config.toml
model = "image flow-matching model"
dataset = "aerial photos of the United States (SatlasPretrain)"
train_examples = 203450
image_size = 48
horizontal_flip = true
conditioning = "none"
arch = "unet"
objective = "flow_matching"
cond_dim = 128
logit_normal_time = true
norm = "groupnorm"
activation = "elu"
weight_standardization = true
pixel_unshuffle = 2
widths = [64, 128, 192, 256]
blocks_per_level = 1
scale_shift_norm = false
attention = false
upsampling = "nearest_conv"
init = "trunc_normal_002"
residual_init = "none"
optimizer = "cautious_adamw"
lr = 0.0024
beta1 = 0.9
beta2 = 0.99
eps = 1e-08
grad_clip = 3.0
steps = 26500
batch_size = 128
epochs = 16.7
lr_schedule = "wsd"
decay_fraction = 0.3
final_lr_fraction = 0.1
warmup_steps = 530
weight_decay = 0.2
Rows from block 4 of a small image flow-matching model, named by matrix and row number. Rows with one number belong to one channel. Each number is 128 + 24 x the weight over its row's rms, rounded and kept within 0 to 255. All counts start at 0. Numbers have three digits each.
After each channel's rows are labels from the 100 images, of 14976 (inputs lightly noised), where the channel reaches its highest value: "responds to" is what is common among them. Only what is clearly more common there than usual is listed. The data: aerial photos of the United States (SatlasPretrain).
# convs0: first 3x3 conv (model.mid.1.convs.0.weight, 256x256x3x3, standardized in use, each kernel summed), inputs 86-171
# convs1: second 3x3 conv (model.mid.1.convs.1.weight, 256x256x3x3, standardized in use, transposed, each kernel summed), outputs 86-171

convs0.28:144085124134171117106119151138194150144124126115125159161149128162141198137167128119142137096148148127129127117115141139121095135143105084126112101107144103117056118107139070117101105132141117118115144138122078107139124121127115095134116103118095101120133104
convs1.28:157167102093086136130139109129092145114113115171164129115120111084118088115118122111116115149124123146138150134120114143109140118110121170127114164119143120124156113118126153124130125129084131152120156132151146122085102129124125123157128119123129118126079144
responds to: crop field

convs0.147:127072153139189108103110131124187136114150152086101136142125153139129181121137128125125121096129132156115099116126142141125114134133117096132128115115135119120085129121125077111120121121129123105124129131099093115157156117123125100117139126114099118117146113
convs1.147:175162085095091135127135118132095144120097101165162129116120095089115093117120120111121130143127123125141153131114114140107133120129120163126111160118158118125154110114142152125123118134099129155117175133162141123091085129127123123176115116126129114131088141
responds to: crop field

convs0.218:117073148152193110115112121120161109103142141061079105125105144136112164108118132128117108110116121147113100119123136127131122142143134098140143118125132131134121150136118105115130126123138133100132121132096118125181157122124133120108142135123119129125173126
convs1.218:187145066114107108108123135130107119122069074148132124125133067115128110131128124132116157126116117085121137115131119114127129114166112145107125132129184127121140114126163129121132129126152102127130190119164124110105063122119130103181090120122105126125111128
responds to: building

convs0.38:150105119139160120109118155141194154153120122138132164156152123180150201142173120121139147102146143120126137115118132137123096122144101082113099090108146101110052098105147078113100100131144110118108146128139080106137117117122108089147108096116097095116134097
convs1.38:149165110094089136131138098126095148107120122170162129116119117084119090114118124109113102150121122164137145137121114144109144117097120169128113163120136120122153116119117152123131125127068131148118148132146147124088110128122125125149133122118128116125080143
responds to: crop field

convs0.64:129073147142191108105110136129191143121144146090107141145127146143133187121141130120129126097133136148118105118125141144121114134138111092131126112114138117120084128118128079114118117125134127107119131133105091114158149118125120099121135125112096113117150110
convs1.64:176165084096090131125144124135095145123099102168164132119125097089118092120125126117124127143131126131142151133118118139115137123125124166129116161121157120128154114119141150129127122134104129155121175133160142118090084132132128119174119115130125122133086147
responds to: crop field

convs0.116:112075156153190111114110121114157108099146146060081104120105148126108158104112127124119107108112120154111098117126135129125125139138129102141143122127129134132119151136118111117131127121133133104130118132098118123176165121124127123105151138121119128122175124
convs1.116:187145065118109108110129140131109118129068073146135123129135066116132111135132129134126163122118116084125138118130124111125131115164114144108132134131186131124140117127171130126131130127152105131130190118167121112106063123121131105183081117125108127128112131
responds to: building

convs0.248:142080134137180114104114144134193148132133135104111152153141136156138197133155125122134132094141143138120117116119141141125101132144112084127114105107145107117067119111137071113108109128141116112117141137113081110147136119125117092132125111115093108117141104
convs1.248:163167095093087136129139112132093145117107111170164130115119105083116089116119122110119120147127124137140152133116114142107137120119121168128112164119148118126156112116131153125126121131090131155117163133155145122087095129128123124163123117125130116129081145
responds to: crop field

convs0.223:116071145153193110116114122121160108103140138059081105125107140135113163111121133129120108111118123143113101121126137126133122140145134097141143118127133133135121151140119102116132127122140133102133120133095119126181155122123134119109141135123118131125173127
convs1.223:188145065111106108109120128130107120117070076147131124121129067113128109126125123129112151128114116088120137115130118116126128113164112146108121131126183126120141111122160130119131130126150103125128191120161126111105063122115129104180092119119105124123109126
responds to: building

convs0.54:128070151139190108104111131128182140116147148082103138144124149139128173119137131120128120097131135153118099118124143144121115138137114093136129116113138118123093134119126080115119120126132131108123131135098096116160154120128126100116139129113098118119151116
convs1.54:173165084097089132126141125134093144124099102169164131118122097089115091119123123114123129142130126124141152131116117138111134123131123167128115163118156117128154113114142151129124120133108130155118175134159141119089083131131125121170117115131128118132084145
responds to: crop field

convs0.15:146085131142178109104115150136194151136130134110118156153139133161143186133156126121136142096141139133122116117122138140124104127147102084120113100107148108114071114108144070116109111128143117111114145130118082111150131118125116090137120111113091104117144103
convs1.15:159167099095085136130140112132093147116110114171164131116118108083116087114121125110120113147129126145140149135117116141108138121115125171128114165119144118126156115116127151126127121132085133152116159133151145124087099131127126124158127117127129118130076145
responds to: crop field

convs0.197:138076138136179113103113143131195146130137138103112152153141139151136196133154124123134131092140142141122117116120142141125103133139113086128115108108141108116063120111134067111108110124136116112119139138112081111145139118124116095129128112116098107115137105
convs1.197:165166094094088136129139110132093144117106109169164129116119104083117090117119122110120122146125122136140151134117115140106137119118120168127113164120149120125155112117132153125128122131083130153118164132156144123087094129126124123165121117124129115129081144
responds to: crop field

convs0.58:150118118130143126110120158142182153159119122151138169158158122172147178147177118121139148098151148121129145114114128135124089123141106089113092097108146097110045096101152084114093097131141100123106147133144079103127115120123101095150105082121104093117123095
convs1.58:145164114096090137132137094127096148108122125167159129115117120082119091112118123108114104150122123168137145137119116146107142119094120167130113162120133121122154117117115152122131124128058135149117144132143148126090114128123125126146134122120130116125081144
responds to: crop field

convs0.47:148115117135151125110120155142190154159118120148138168158155123181149195144177120120140147101148146119129142115115131134122095122142101086112096091109144100110046097103148081114097098133143108121105146131142080104134114118123105095147105088119099092116128096
convs1.47:147165114095090135131138092125095148104122125169160128116119120084121091114117124109111098151119120170136143138122115146109146116092120168128113163120134122121153117120114151121133126127064130147119145130144148124090114128120125124146136123116128117123080143
responds to: crop field

convs0.144:129074151136183109101113134127189139121148149094107143146130150145134184124144126123129125095134135152119108115123140142125108132132114095128121112113136114118073123116129073111115114121130116108117131131103089113153153118121119098121135116113096111117143108
convs1.144:171164090093090136128136113132094146116101105167162129115120100088115091117120121110119125145126123135141152133114115143106135120122121165128110162118153118124155110115137153124125119133093132154117170133160143123090090129126122124173119117125129114130087142
responds to: crop field

convs0.153:132075148136180109099112136128191140124147148098109147148133148148136184127148125123129127093135135150120110115123139140126106131133113093126118111113136112118066121115131071111113112122130113109116133131105087111150150118121118094125133111114095110116142107
convs1.153:168165093093090137129135110130094147115104107168162129115119102087115091116119121109118123146125122140141151133114114143105136119120120166128109162118151118123155111114135153123125119132089132152116167133158144124089093128125121124170120118124129114129086142
responds to: crop field

convs0.172:160150100160114140141118123086131149147102106169157118143147097147171134160148126132133184130095094094103115138167133136131165096144088135100122116136153145095129111128159110114160163076152107102127158107154107153098091105091116140161088160097120123097126098
convs1.172:127098126167164135135140165140163127154117110097096134147138120171139163138153150144149177120157151086137117139126146122159110149175157095137149092143146130145110145145172109140116118142190145119139130135123129138164125140148148125122114122155135147145169122
responds to: building

convs0.254:150101122132160120107118154139188149149123125134128164156154126171146193145170119122136144097147145126124136114116132136126092125144108085115098096107148101111051102103148072111099101128141106118111148133134078104135122119122106087147111090118096097116131097
convs1.254:151166107093088138132136100128094148111116119169162129115117114081116089112117122107116110149124123156139148135117114145105139119103120169130112164118139119123156114116122153122128121130070135152115150133147148127088108128125123127153130120122132114127080144
responds to: crop field

convs0.20:151118114134148125110122161142186154157116120149138167158159119178149185146177120121141148102149145117129145116115129136125091122144102087111094094108147099110047096101151083115096098132143106122106148130145079106127112121123103089152102086121097094116127096
convs1.20:143166116094089138132138097128095149108123126169161130115117121082118090112118124108115102151124125168139146137119116147108142120094121169131114163120132119123154118117114153122131123129060136150117142133142150125089116129125126125144136122121131117126080145
responds to: crop field

convs0.204:146101128132157121106118155136190149149127131133128163157154131167147188143171119123136143093146144130124136113119131137126095123140106087116099100107144101110046101105145075109099102125138102118109144133132077106135127117120103096142113090116100096113131095
convs1.204:153165106094088137131137100129094147111115119168161129115117113081117090113118123108116111149124123156139148136117115145105140119103120168130112164119139119123155115116122153123129122130071134151116152133149147126088107129125124125154130120122131115127080144
responds to: crop field

convs0.99:131071147139191111106109136127190143120143145088104140145127144143131181121140130121129124097133136149117103118124142145121113135139114088134125113111140117121088131118127079114117118126134129109121133134103093118158149119125123102120136127112098114118151110
convs1.99:173165085095088134127140122134093143122099103169164131116122098087116090119121121114122127143129126126140153131117115138110134122130123167127113163119155118127155111116139152128126121133107129155119173134160141121089085131130124123171118116128128119131084143
responds to: crop field

convs0.102:147112124130148126110119157138186153157123127145134166158155125171149181144175117122138145094148145126128143112116128137124092122140108089113095098106144097112040099100147084112096097128139099121106145132141074105130121120121099095147107085120105092116125094
convs1.102:149166110094088137131137096128094149109118122169161129115119117083119089114118123108115107149122122162138146137119115146106143119099119169130112163119136121122155116118117153122130124128066134150117149132147148126088109128123124125151132122120130116126080143
responds to: crop field

convs0.70:149131117132134128112120158141175150166118124160144169157155122174153170145177115122137151100148145119130149112116123128127091116140103097106087095111144098108040089101154091113094097129138095123104146125151083103121114120119099092151100073123108091116120092
convs1.70:141162118096092137131134084125098151103125129165157128117117124084121093112117123106112097149119121179136142137119117148105144116085118167131113161118129120119152119117109150119132125127051135146117140132139148127091118127120125126142139124116129115124082141
responds to: crop field

convs0.125:110076157153189111113109121114155108098148147060080103120105149124108158104113128126120107107112119155110098117126135129125126138136129104141144122127128135132120152137117111118133128120131134104131116132097119122176167121125127123104154139121120128123173124
convs1.125:187143066119111108109126142131111118130066070145133124129136065118132113135133127134125164121118118081124137117129125112127129116168114141108129132130187129124138117127171128126129129128155104129131190119167119110107064124122131103183083118127107126129114129
responds to: building

convs0.200:136076141140185113103113141129195146126139141098109146151138141150136196131150127123132130093137140143119112118123142143124107132139112088129119110111141112116071123114132070111112113123136120110118137135109086111151143117123118095127130118113094109115143107
convs1.200:167165092095088136129140115133093144119104107169164130116121102084117090117120123111121123145128124137141152133116115140108136121120122167128113164120151119126155113116135152126126121132090131155118167133157144122088091130129124123167120116127129117130082145
responds to: crop field

convs0.112:111076157153189110114110120114156108098148147061080104120104149124107157103112127126120106107112120156110098116126135129125125139137130103142144122127127134132120153136117112117132128120130134104131116132097120123176167120124127123105153138122120127123173123
convs1.112:187143066119111107108127140130110117127066072144133123129135065118133113135132129135125164122117115082123137118130125111126131114167113141107131132132187131123139118128170128125131130126153102128131189118167120110107064123119131104183082119125107127127113130
responds to: building

convs0.243:151099123135164118106118155138190150145123125129125161155153126172146196143168120123135143098145143127124133114117132137127094125145108084115099092107149102112055102105148072112100102129142106118111148131132079105137122118122108087146111093116095099114133096
convs1.243:152165106094088139132136104129094147112115118169162130115117113081116090112118122107117112149125124159139149135117114144105138119105121168130112165118139118123156114115123153123127121130072135152115151134148147127088106129125123127153130119123132114128080143
responds to: crop field

convs0.1:139080134140182114104114146134200155134132135108118154153140135158139203128156129116135135097141145137125119116121142147118106133142103088129113111104142106116071119107135083114107107130139127113113139141117084104149135116126113095130123114113095100118142104
convs1.1:166167094097088131126149115135093143119107110171166131119123105086120089119125129117122118149128125149143150137122119138117142121114125170127119164126149124128155117123132151129132125132092129154123166130155146118088094131130131119164123116128125126132081152
responds to: crop field