config = dict(
    model='image flow-matching model',
    dataset='aerial photos of the United States (SatlasPretrain)',
    train_examples=203450,
    image_size=48,
    horizontal_flip=True,
    conditioning='none',
    arch='unet',
    objective='flow_matching',
    cond_dim=128,
    logit_normal_time=True,
    norm='groupnorm',
    activation='elu',
    weight_standardization=True,
    pixel_unshuffle=2,
    widths=[64, 128, 192, 256],
    blocks_per_level=1,
    scale_shift_norm=False,
    attention=False,
    upsampling='nearest_conv',
    init='trunc_normal_002',
    residual_init='none',
    optimizer='cautious_adamw',
    lr=0.0024,
    beta1=0.9,
    beta2=0.99,
    eps=1e-08,
    grad_clip=3.0,
    steps=26500,
    batch_size=128,
    epochs=16.7,
    lr_schedule='wsd',
    decay_fraction=0.3,
    final_lr_fraction=0.1,
    warmup_steps=530,
    weight_decay=0.2,
)
Rows from block 2 of a small image flow-matching model, named by matrix and row number. Rows with one number belong to one channel. Each number is 50 + 10 x the weight over its row's rms, rounded and kept within 0 to 99. All counts start at 0. After the name is the row's rms in percent of the matrix's.
After each channel's rows are labels from the 100 images, of 14976 (inputs lightly noised), where the channel reaches its highest value: "lies over" is the class under the peak. Only what is clearly more common there than usual is listed. The data: aerial photos of the United States (SatlasPretrain). In brackets: how many of the 100.
# convs0: first 3x3 conv (model.enc.2.0.convs.0.weight, 192x192x3x3, standardized in use, each kernel summed), inputs 96-191
# convs1: second 3x3 conv (model.enc.2.0.convs.1.weight, 192x192x3x3, standardized in use, transposed, each kernel summed), outputs 96-191

convs0.99 125:49 49 48 73 37 52 50 41 49 37 67 68 34 43 62 51 63 52 50 48 42 55 59 56 49 42 56 53 55 55 37 59 39 52 36 59 36 61 58 40 63 57 47 47 61 46 58 52 50 49 47 48 52 53 48 44 55 58 51 60 38 38 55 62 63 48 49 47 56 64 45 49 65 42 53 62 55 41 39 37 47 34 66 67 70 55 37 49 73 50 60 57 59 53 29 53
convs1.99 071:74 63 50 56 58 47 49 40 46 46 38 53 36 62 41 40 61 53 59 64 54 50 57 62 57 73 53 41 57 75 37 42 61 50 44 46 64 47 71 59 51 73 51 47 54 43 30 61 40 54 51 72 55 55 50 45 54 35 49 47 59 43 46 54 43 47 65 54 60 50 43 51 60 48 51 41 70 55 67 40 73 46 52 50 37 69 59 65 62 38 59 66 58 59 36 63
lies over: crop field (29)

convs0.151 123:70 56 52 57 50 40 46 43 47 65 56 55 55 56 57 30 68 47 47 44 42 47 61 56 42 55 50 49 49 54 38 61 31 50 56 58 38 68 66 59 69 61 44 45 55 38 41 43 45 47 36 44 50 54 52 53 58 43 51 54 49 44 60 68 48 55 48 47 54 55 34 40 61 54 36 48 51 65 52 40 34 33 61 72 58 53 39 44 71 44 65 57 55 69 42 48
convs1.151 076:61 58 50 65 75 50 49 57 39 44 50 48 38 75 48 49 38 56 57 60 56 50 59 53 52 40 63 38 63 63 56 62 56 51 47 71 64 46 55 60 50 54 58 53 52 36 52 71 42 56 37 62 60 54 53 44 28 49 53 47 47 46 49 56 48 56 71 54 60 55 52 63 49 45 50 59 65 54 68 42 75 60 55 50 36 64 64 65 40 39 55 62 51 60 41 48
lies over: crop field (28)

convs0.128 105:57 55 42 51 55 60 51 46 42 61 51 51 51 52 41 45 53 30 53 38 31 53 39 49 55 63 52 34 28 59 26 51 66 44 47 44 46 58 50 52 54 50 41 48 45 51 51 55 49 40 49 55 36 50 47 47 36 30 45 31 43 46 45 43 37 48 50 37 38 45 43 48 56 53 39 32 43 55 54 51 59 55 32 44 54 53 59 39 56 57 57 45 43 65 53 59
convs1.128 074:61 51 59 43 45 39 40 52 51 58 51 62 46 61 51 54 54 50 32 49 57 53 47 67 54 56 45 47 60 33 51 36 44 33 47 48 47 46 59 46 49 49 68 41 58 50 49 25 54 47 53 37 51 48 40 57 76 57 43 59 48 49 56 48 68 47 48 49 71 54 54 47 56 59 60 59 58 42 41 47 33 46 61 56 52 56 37 50 59 55 58 52 57 45 49 38
lies over: building (29)

convs0.144 110:63 53 45 60 45 42 45 39 44 59 57 56 54 52 63 37 74 47 51 46 43 49 64 59 46 51 51 50 48 55 43 64 36 53 53 57 39 67 64 53 69 61 43 46 55 40 48 38 50 45 41 47 49 52 52 49 60 46 51 59 52 41 61 64 53 54 44 54 48 56 38 48 64 49 37 51 52 60 44 35 31 26 65 72 65 52 30 41 75 49 62 56 57 62 40 50
convs1.144 076:48 58 45 65 63 59 59 56 51 47 46 48 41 61 52 53 43 54 62 58 50 45 59 48 49 28 60 34 59 62 44 65 59 47 48 65 64 47 55 45 51 43 46 52 52 42 37 66 31 45 49 68 60 52 47 37 25 54 45 43 46 43 47 54 51 55 68 52 53 55 43 59 40 39 46 55 63 53 55 50 72 46 52 48 32 65 64 66 37 39 55 65 53 61 35 55
lies over: crop field (33)

convs0.130 096:55 57 39 53 48 63 48 45 47 60 52 58 49 50 39 44 52 25 53 38 36 55 38 51 58 60 46 33 33 62 22 46 64 39 46 44 44 57 52 46 57 52 40 43 49 54 51 58 47 39 57 56 40 49 46 42 38 39 39 30 40 46 43 42 42 48 51 32 43 50 45 48 60 52 54 34 49 55 51 51 53 54 34 46 55 54 54 38 60 57 57 45 44 63 47 60
convs1.130 073:66 51 57 45 49 38 38 56 51 58 52 57 51 62 54 55 57 53 36 53 59 53 50 70 55 61 46 47 59 35 52 31 47 28 49 46 51 46 60 51 42 56 71 44 58 47 51 26 50 50 52 42 50 49 44 59 81 58 50 57 47 51 58 47 70 45 44 49 73 54 54 49 58 55 63 61 58 43 39 46 36 48 62 56 52 58 37 44 64 52 57 52 55 47 55 38
lies over: building (26)

convs0.154 132:72 54 47 57 46 38 43 43 45 60 53 54 55 53 57 32 71 48 47 44 47 45 66 62 45 55 47 51 48 62 40 60 33 51 55 60 44 64 66 54 65 63 45 45 51 41 41 37 45 49 40 44 53 52 55 50 64 43 50 57 49 44 62 66 52 52 47 46 54 57 40 44 63 55 36 48 53 64 48 41 29 31 63 71 59 53 33 38 73 46 70 54 55 64 44 46
convs1.154 079:53 58 46 61 76 56 67 48 44 44 49 49 48 67 54 49 34 56 62 58 51 55 58 50 56 38 65 36 60 68 47 65 58 62 48 68 63 48 57 55 50 48 43 54 53 36 64 68 49 53 44 67 59 52 52 40 34 50 51 44 48 46 48 53 43 54 74 53 51 53 53 57 45 45 47 50 62 53 62 43 85 65 52 48 33 65 70 64 36 40 55 63 53 61 37 54
lies over: crop field (31)