A small image flow-matching model, trained from scratch.
Training: cautious_adamw at rate 0.0024, 26500 steps, batches of 128.
Rows from block 5 of a small image flow-matching model, named by matrix and row number. Rows with one number belong to one channel. Each number is 50 + 12 x the weight over its row's rms, rounded and kept within 0 to 99. All counts start at 0.
Before each channel's rows are labels from the 100 images, of 14976 (inputs lightly noised), where the channel reaches its highest value: "responds to" is what is common among them. Only what is clearly more common there than usual is listed. The data: aerial photos of the United States (SatlasPretrain). In brackets: how many of the 100, against the usual share in percent.
# convs0: first 3x3 conv (model.decb.0.0.convs.0.weight, 192x384x3x3, standardized in use, each kernel summed), inputs 39-77
# convs1: second 3x3 conv (model.decb.0.0.convs.1.weight, 192x192x3x3, standardized in use, transposed, each kernel summed), outputs 39-77

responds to: crop field (34 vs 8.7)
convs0.97:37 26 28 27 28 47 28 28 26 50 48 50 49 49 51 49 50 49 49 49 48 48 49 48 49 48 49 49 48 45 47 49 49 52 64 64 64 64 64
convs1.97:31 41 52 34 55 50 41 40 30 46 42 54 69 27 48 34 45 33 32 37 29 41 47 55 39 45 60 47 46 38 43 36 42 28 28 50 33 34 54

responds to: crop field (25 vs 8.7)
convs0.151:34 37 36 37 36 49 36 37 37 46 41 48 46 41 46 41 52 47 45 43 41 42 42 41 41 41 43 42 41 50 36 41 41 54 53 53 53 53 53
convs1.151:59 53 41 55 27 55 56 50 56 49 58 31 41 53 76 42 42 61 52 59 46 27 45 26 34 23 47 46 33 56 29 23 21 40 60 54 65 58 58

responds to: building (67 vs 42.2)
convs0.3:58 63 65 65 65 53 64 65 61 51 51 40 51 51 45 52 52 42 52 51 50 51 51 51 51 51 51 51 50 41 62 51 51 41 27 27 27 27 27
convs1.3:54 71 48 70 57 58 70 62 48 39 44 70 53 64 36 63 52 64 61 70 61 65 56 67 59 51 41 42 68 62 71 74 73 47 45 64 33 63 51

responds to: building (68 vs 42.2)
convs0.29:64 74 74 75 74 50 75 74 74 55 55 41 56 55 53 56 54 42 57 55 55 55 55 55 55 55 55 55 55 48 46 55 55 47 21 21 21 21 21
convs1.29:67 49 51 56 38 54 55 44 51 54 34 56 53 70 49 65 49 61 71 59 72 75 59 61 67 61 40 53 73 59 82 76 66 61 69 53 49 66 52

responds to: building (72 vs 42.2)
convs0.33:56 70 67 68 67 46 68 67 71 54 53 31 54 53 54 53 56 32 54 53 53 53 53 53 53 53 53 53 53 44 35 53 53 46 29 29 29 29 29
convs1.33:67 51 41 54 38 53 52 29 72 51 42 42 49 67 49 63 46 68 72 61 61 70 55 47 57 54 44 45 69 67 64 52 51 53 50 76 49 56 58

responds to: building (74 vs 42.2)
convs0.63:49 48 46 47 47 54 47 47 49 50 51 41 51 51 45 50 51 41 51 51 51 51 51 51 51 51 51 50 51 57 48 51 51 51 48 48 48 48 48
convs1.63:54 55 43 62 41 36 59 61 55 53 49 46 27 54 65 30 24 68 53 49 39 30 56 27 39 35 55 55 34 65 24 27 24 42 59 43 44 52 52

responds to: building (69 vs 42.2)
convs0.31:65 76 76 77 76 48 77 76 76 56 57 42 57 57 52 57 56 43 57 57 57 57 57 57 57 57 57 57 57 46 47 57 57 46 23 23 23 23 23
convs1.31:67 48 53 52 41 56 53 41 47 54 30 56 55 70 48 70 50 59 75 57 69 74 60 62 66 62 37 53 73 52 81 72 59 59 71 51 47 68 50

responds to: building (74 vs 42.2)
convs0.8:55 62 63 63 63 53 63 63 61 46 42 40 46 43 48 43 47 41 46 43 43 42 42 43 42 42 43 43 42 39 59 42 42 41 31 31 31 31 31
convs1.8:59 63 47 59 55 67 62 65 63 42 36 62 48 73 45 71 54 68 64 56 72 75 51 65 59 64 43 43 64 58 70 79 73 73 57 64 27 61 48

responds to: building (68 vs 42.2)
convs0.79:67 67 63 64 63 50 65 63 68 64 64 37 65 64 53 64 64 37 64 64 65 64 64 64 64 64 64 64 64 34 45 64 64 35 36 36 36 35 36
convs1.79:52 40 46 54 46 65 24 12 53 49 26 54 72 51 53 51 59 51 52 41 58 67 49 55 60 62 17 48 64 47 65 47 36 49 29 55 29 74 58

responds to: crop field (25 vs 8.7)
convs0.186:47 34 34 35 34 49 34 34 35 53 51 63 53 51 44 51 54 62 53 52 51 51 51 51 51 51 52 51 51 46 54 51 51 51 69 69 69 68 69
convs1.186:35 45 55 37 56 46 43 40 38 45 72 51 64 43 51 48 66 36 39 46 34 61 41 59 49 63 51 49 47 35 38 45 58 39 30 49 64 34 51

responds to: crop field (39 vs 8.7)
convs0.83:44 55 53 53 53 47 53 53 57 38 52 39 37 51 57 51 30 37 40 50 53 51 52 52 52 52 50 51 53 44 49 52 52 49 47 47 47 47 47
convs1.83:37 36 49 24 44 48 36 33 52 52 51 42 63 31 56 48 56 28 38 40 38 55 35 52 42 59 49 52 47 32 42 34 39 51 27 47 41 30 45

responds to: crop field (34 vs 8.7)
convs0.25:65 73 73 73 73 48 74 73 73 52 55 42 52 55 54 55 50 42 53 55 55 55 55 55 55 55 55 55 55 48 45 55 55 48 21 21 21 21 21
convs1.25:64 47 53 53 39 61 52 48 49 58 34 57 60 67 55 68 57 55 69 55 74 75 54 62 66 67 42 56 70 51 78 77 68 70 71 46 52 63 48

responds to: building (70 vs 42.2)
convs0.184:43 25 17 18 16 45 20 17 28 50 49 50 50 50 52 49 51 49 50 49 50 50 50 50 49 50 49 50 50 48 44 50 50 53 69 69 70 69 70
convs1.184:40 33 54 42 67 42 38 35 17 49 27 61 51 57 45 48 54 49 64 43 49 40 48 26 40 33 27 56 60 53 66 43 37 60 71 38 31 69 45

responds to: building (69 vs 42.2)
convs0.2:42 48 50 50 50 49 49 50 46 48 44 28 48 45 55 45 51 27 48 45 44 45 45 44 44 44 45 45 44 46 41 44 44 49 45 46 45 46 45
convs1.2:55 65 46 67 53 62 60 59 62 53 40 65 50 71 51 66 38 72 67 54 65 65 56 47 50 53 54 53 59 60 56 62 46 68 74 46 31 55 41

responds to: crop field (39 vs 8.7)
convs0.125:63 47 47 47 47 55 46 47 48 61 62 96 60 62 49 62 58 91 61 62 62 62 62 62 62 62 62 62 62 39 77 62 62 40 60 60 61 58 60
convs1.125:52 49 50 52 50 48 50 65 51 52 73 63 54 40 53 52 83 47 41 47 53 49 49 55 48 54 49 51 42 44 46 53 60 64 54 43 74 53 58

responds to: crop field (27 vs 8.7)
convs0.121:58 56 56 56 56 52 56 56 55 56 56 82 57 56 50 57 55 83 57 57 56 56 57 56 57 56 57 57 56 33 93 56 57 51 53 53 53 53 53
convs1.121:45 42 49 51 46 61 51 50 44 51 47 48 54 70 49 68 63 53 63 43 63 52 34 60 49 47 36 58 61 52 65 63 42 56 53 36 45 56 65

responds to: crop field (37 vs 8.7)
convs0.32:60 70 70 70 70 46 70 70 70 50 52 38 51 52 58 52 50 38 52 52 53 52 52 52 52 53 52 52 53 51 39 53 53 51 22 22 22 21 22
convs1.32:63 52 50 51 38 54 53 45 51 60 30 50 54 67 52 66 54 56 70 58 73 69 53 57 60 58 37 57 68 56 81 74 59 68 75 48 47 65 43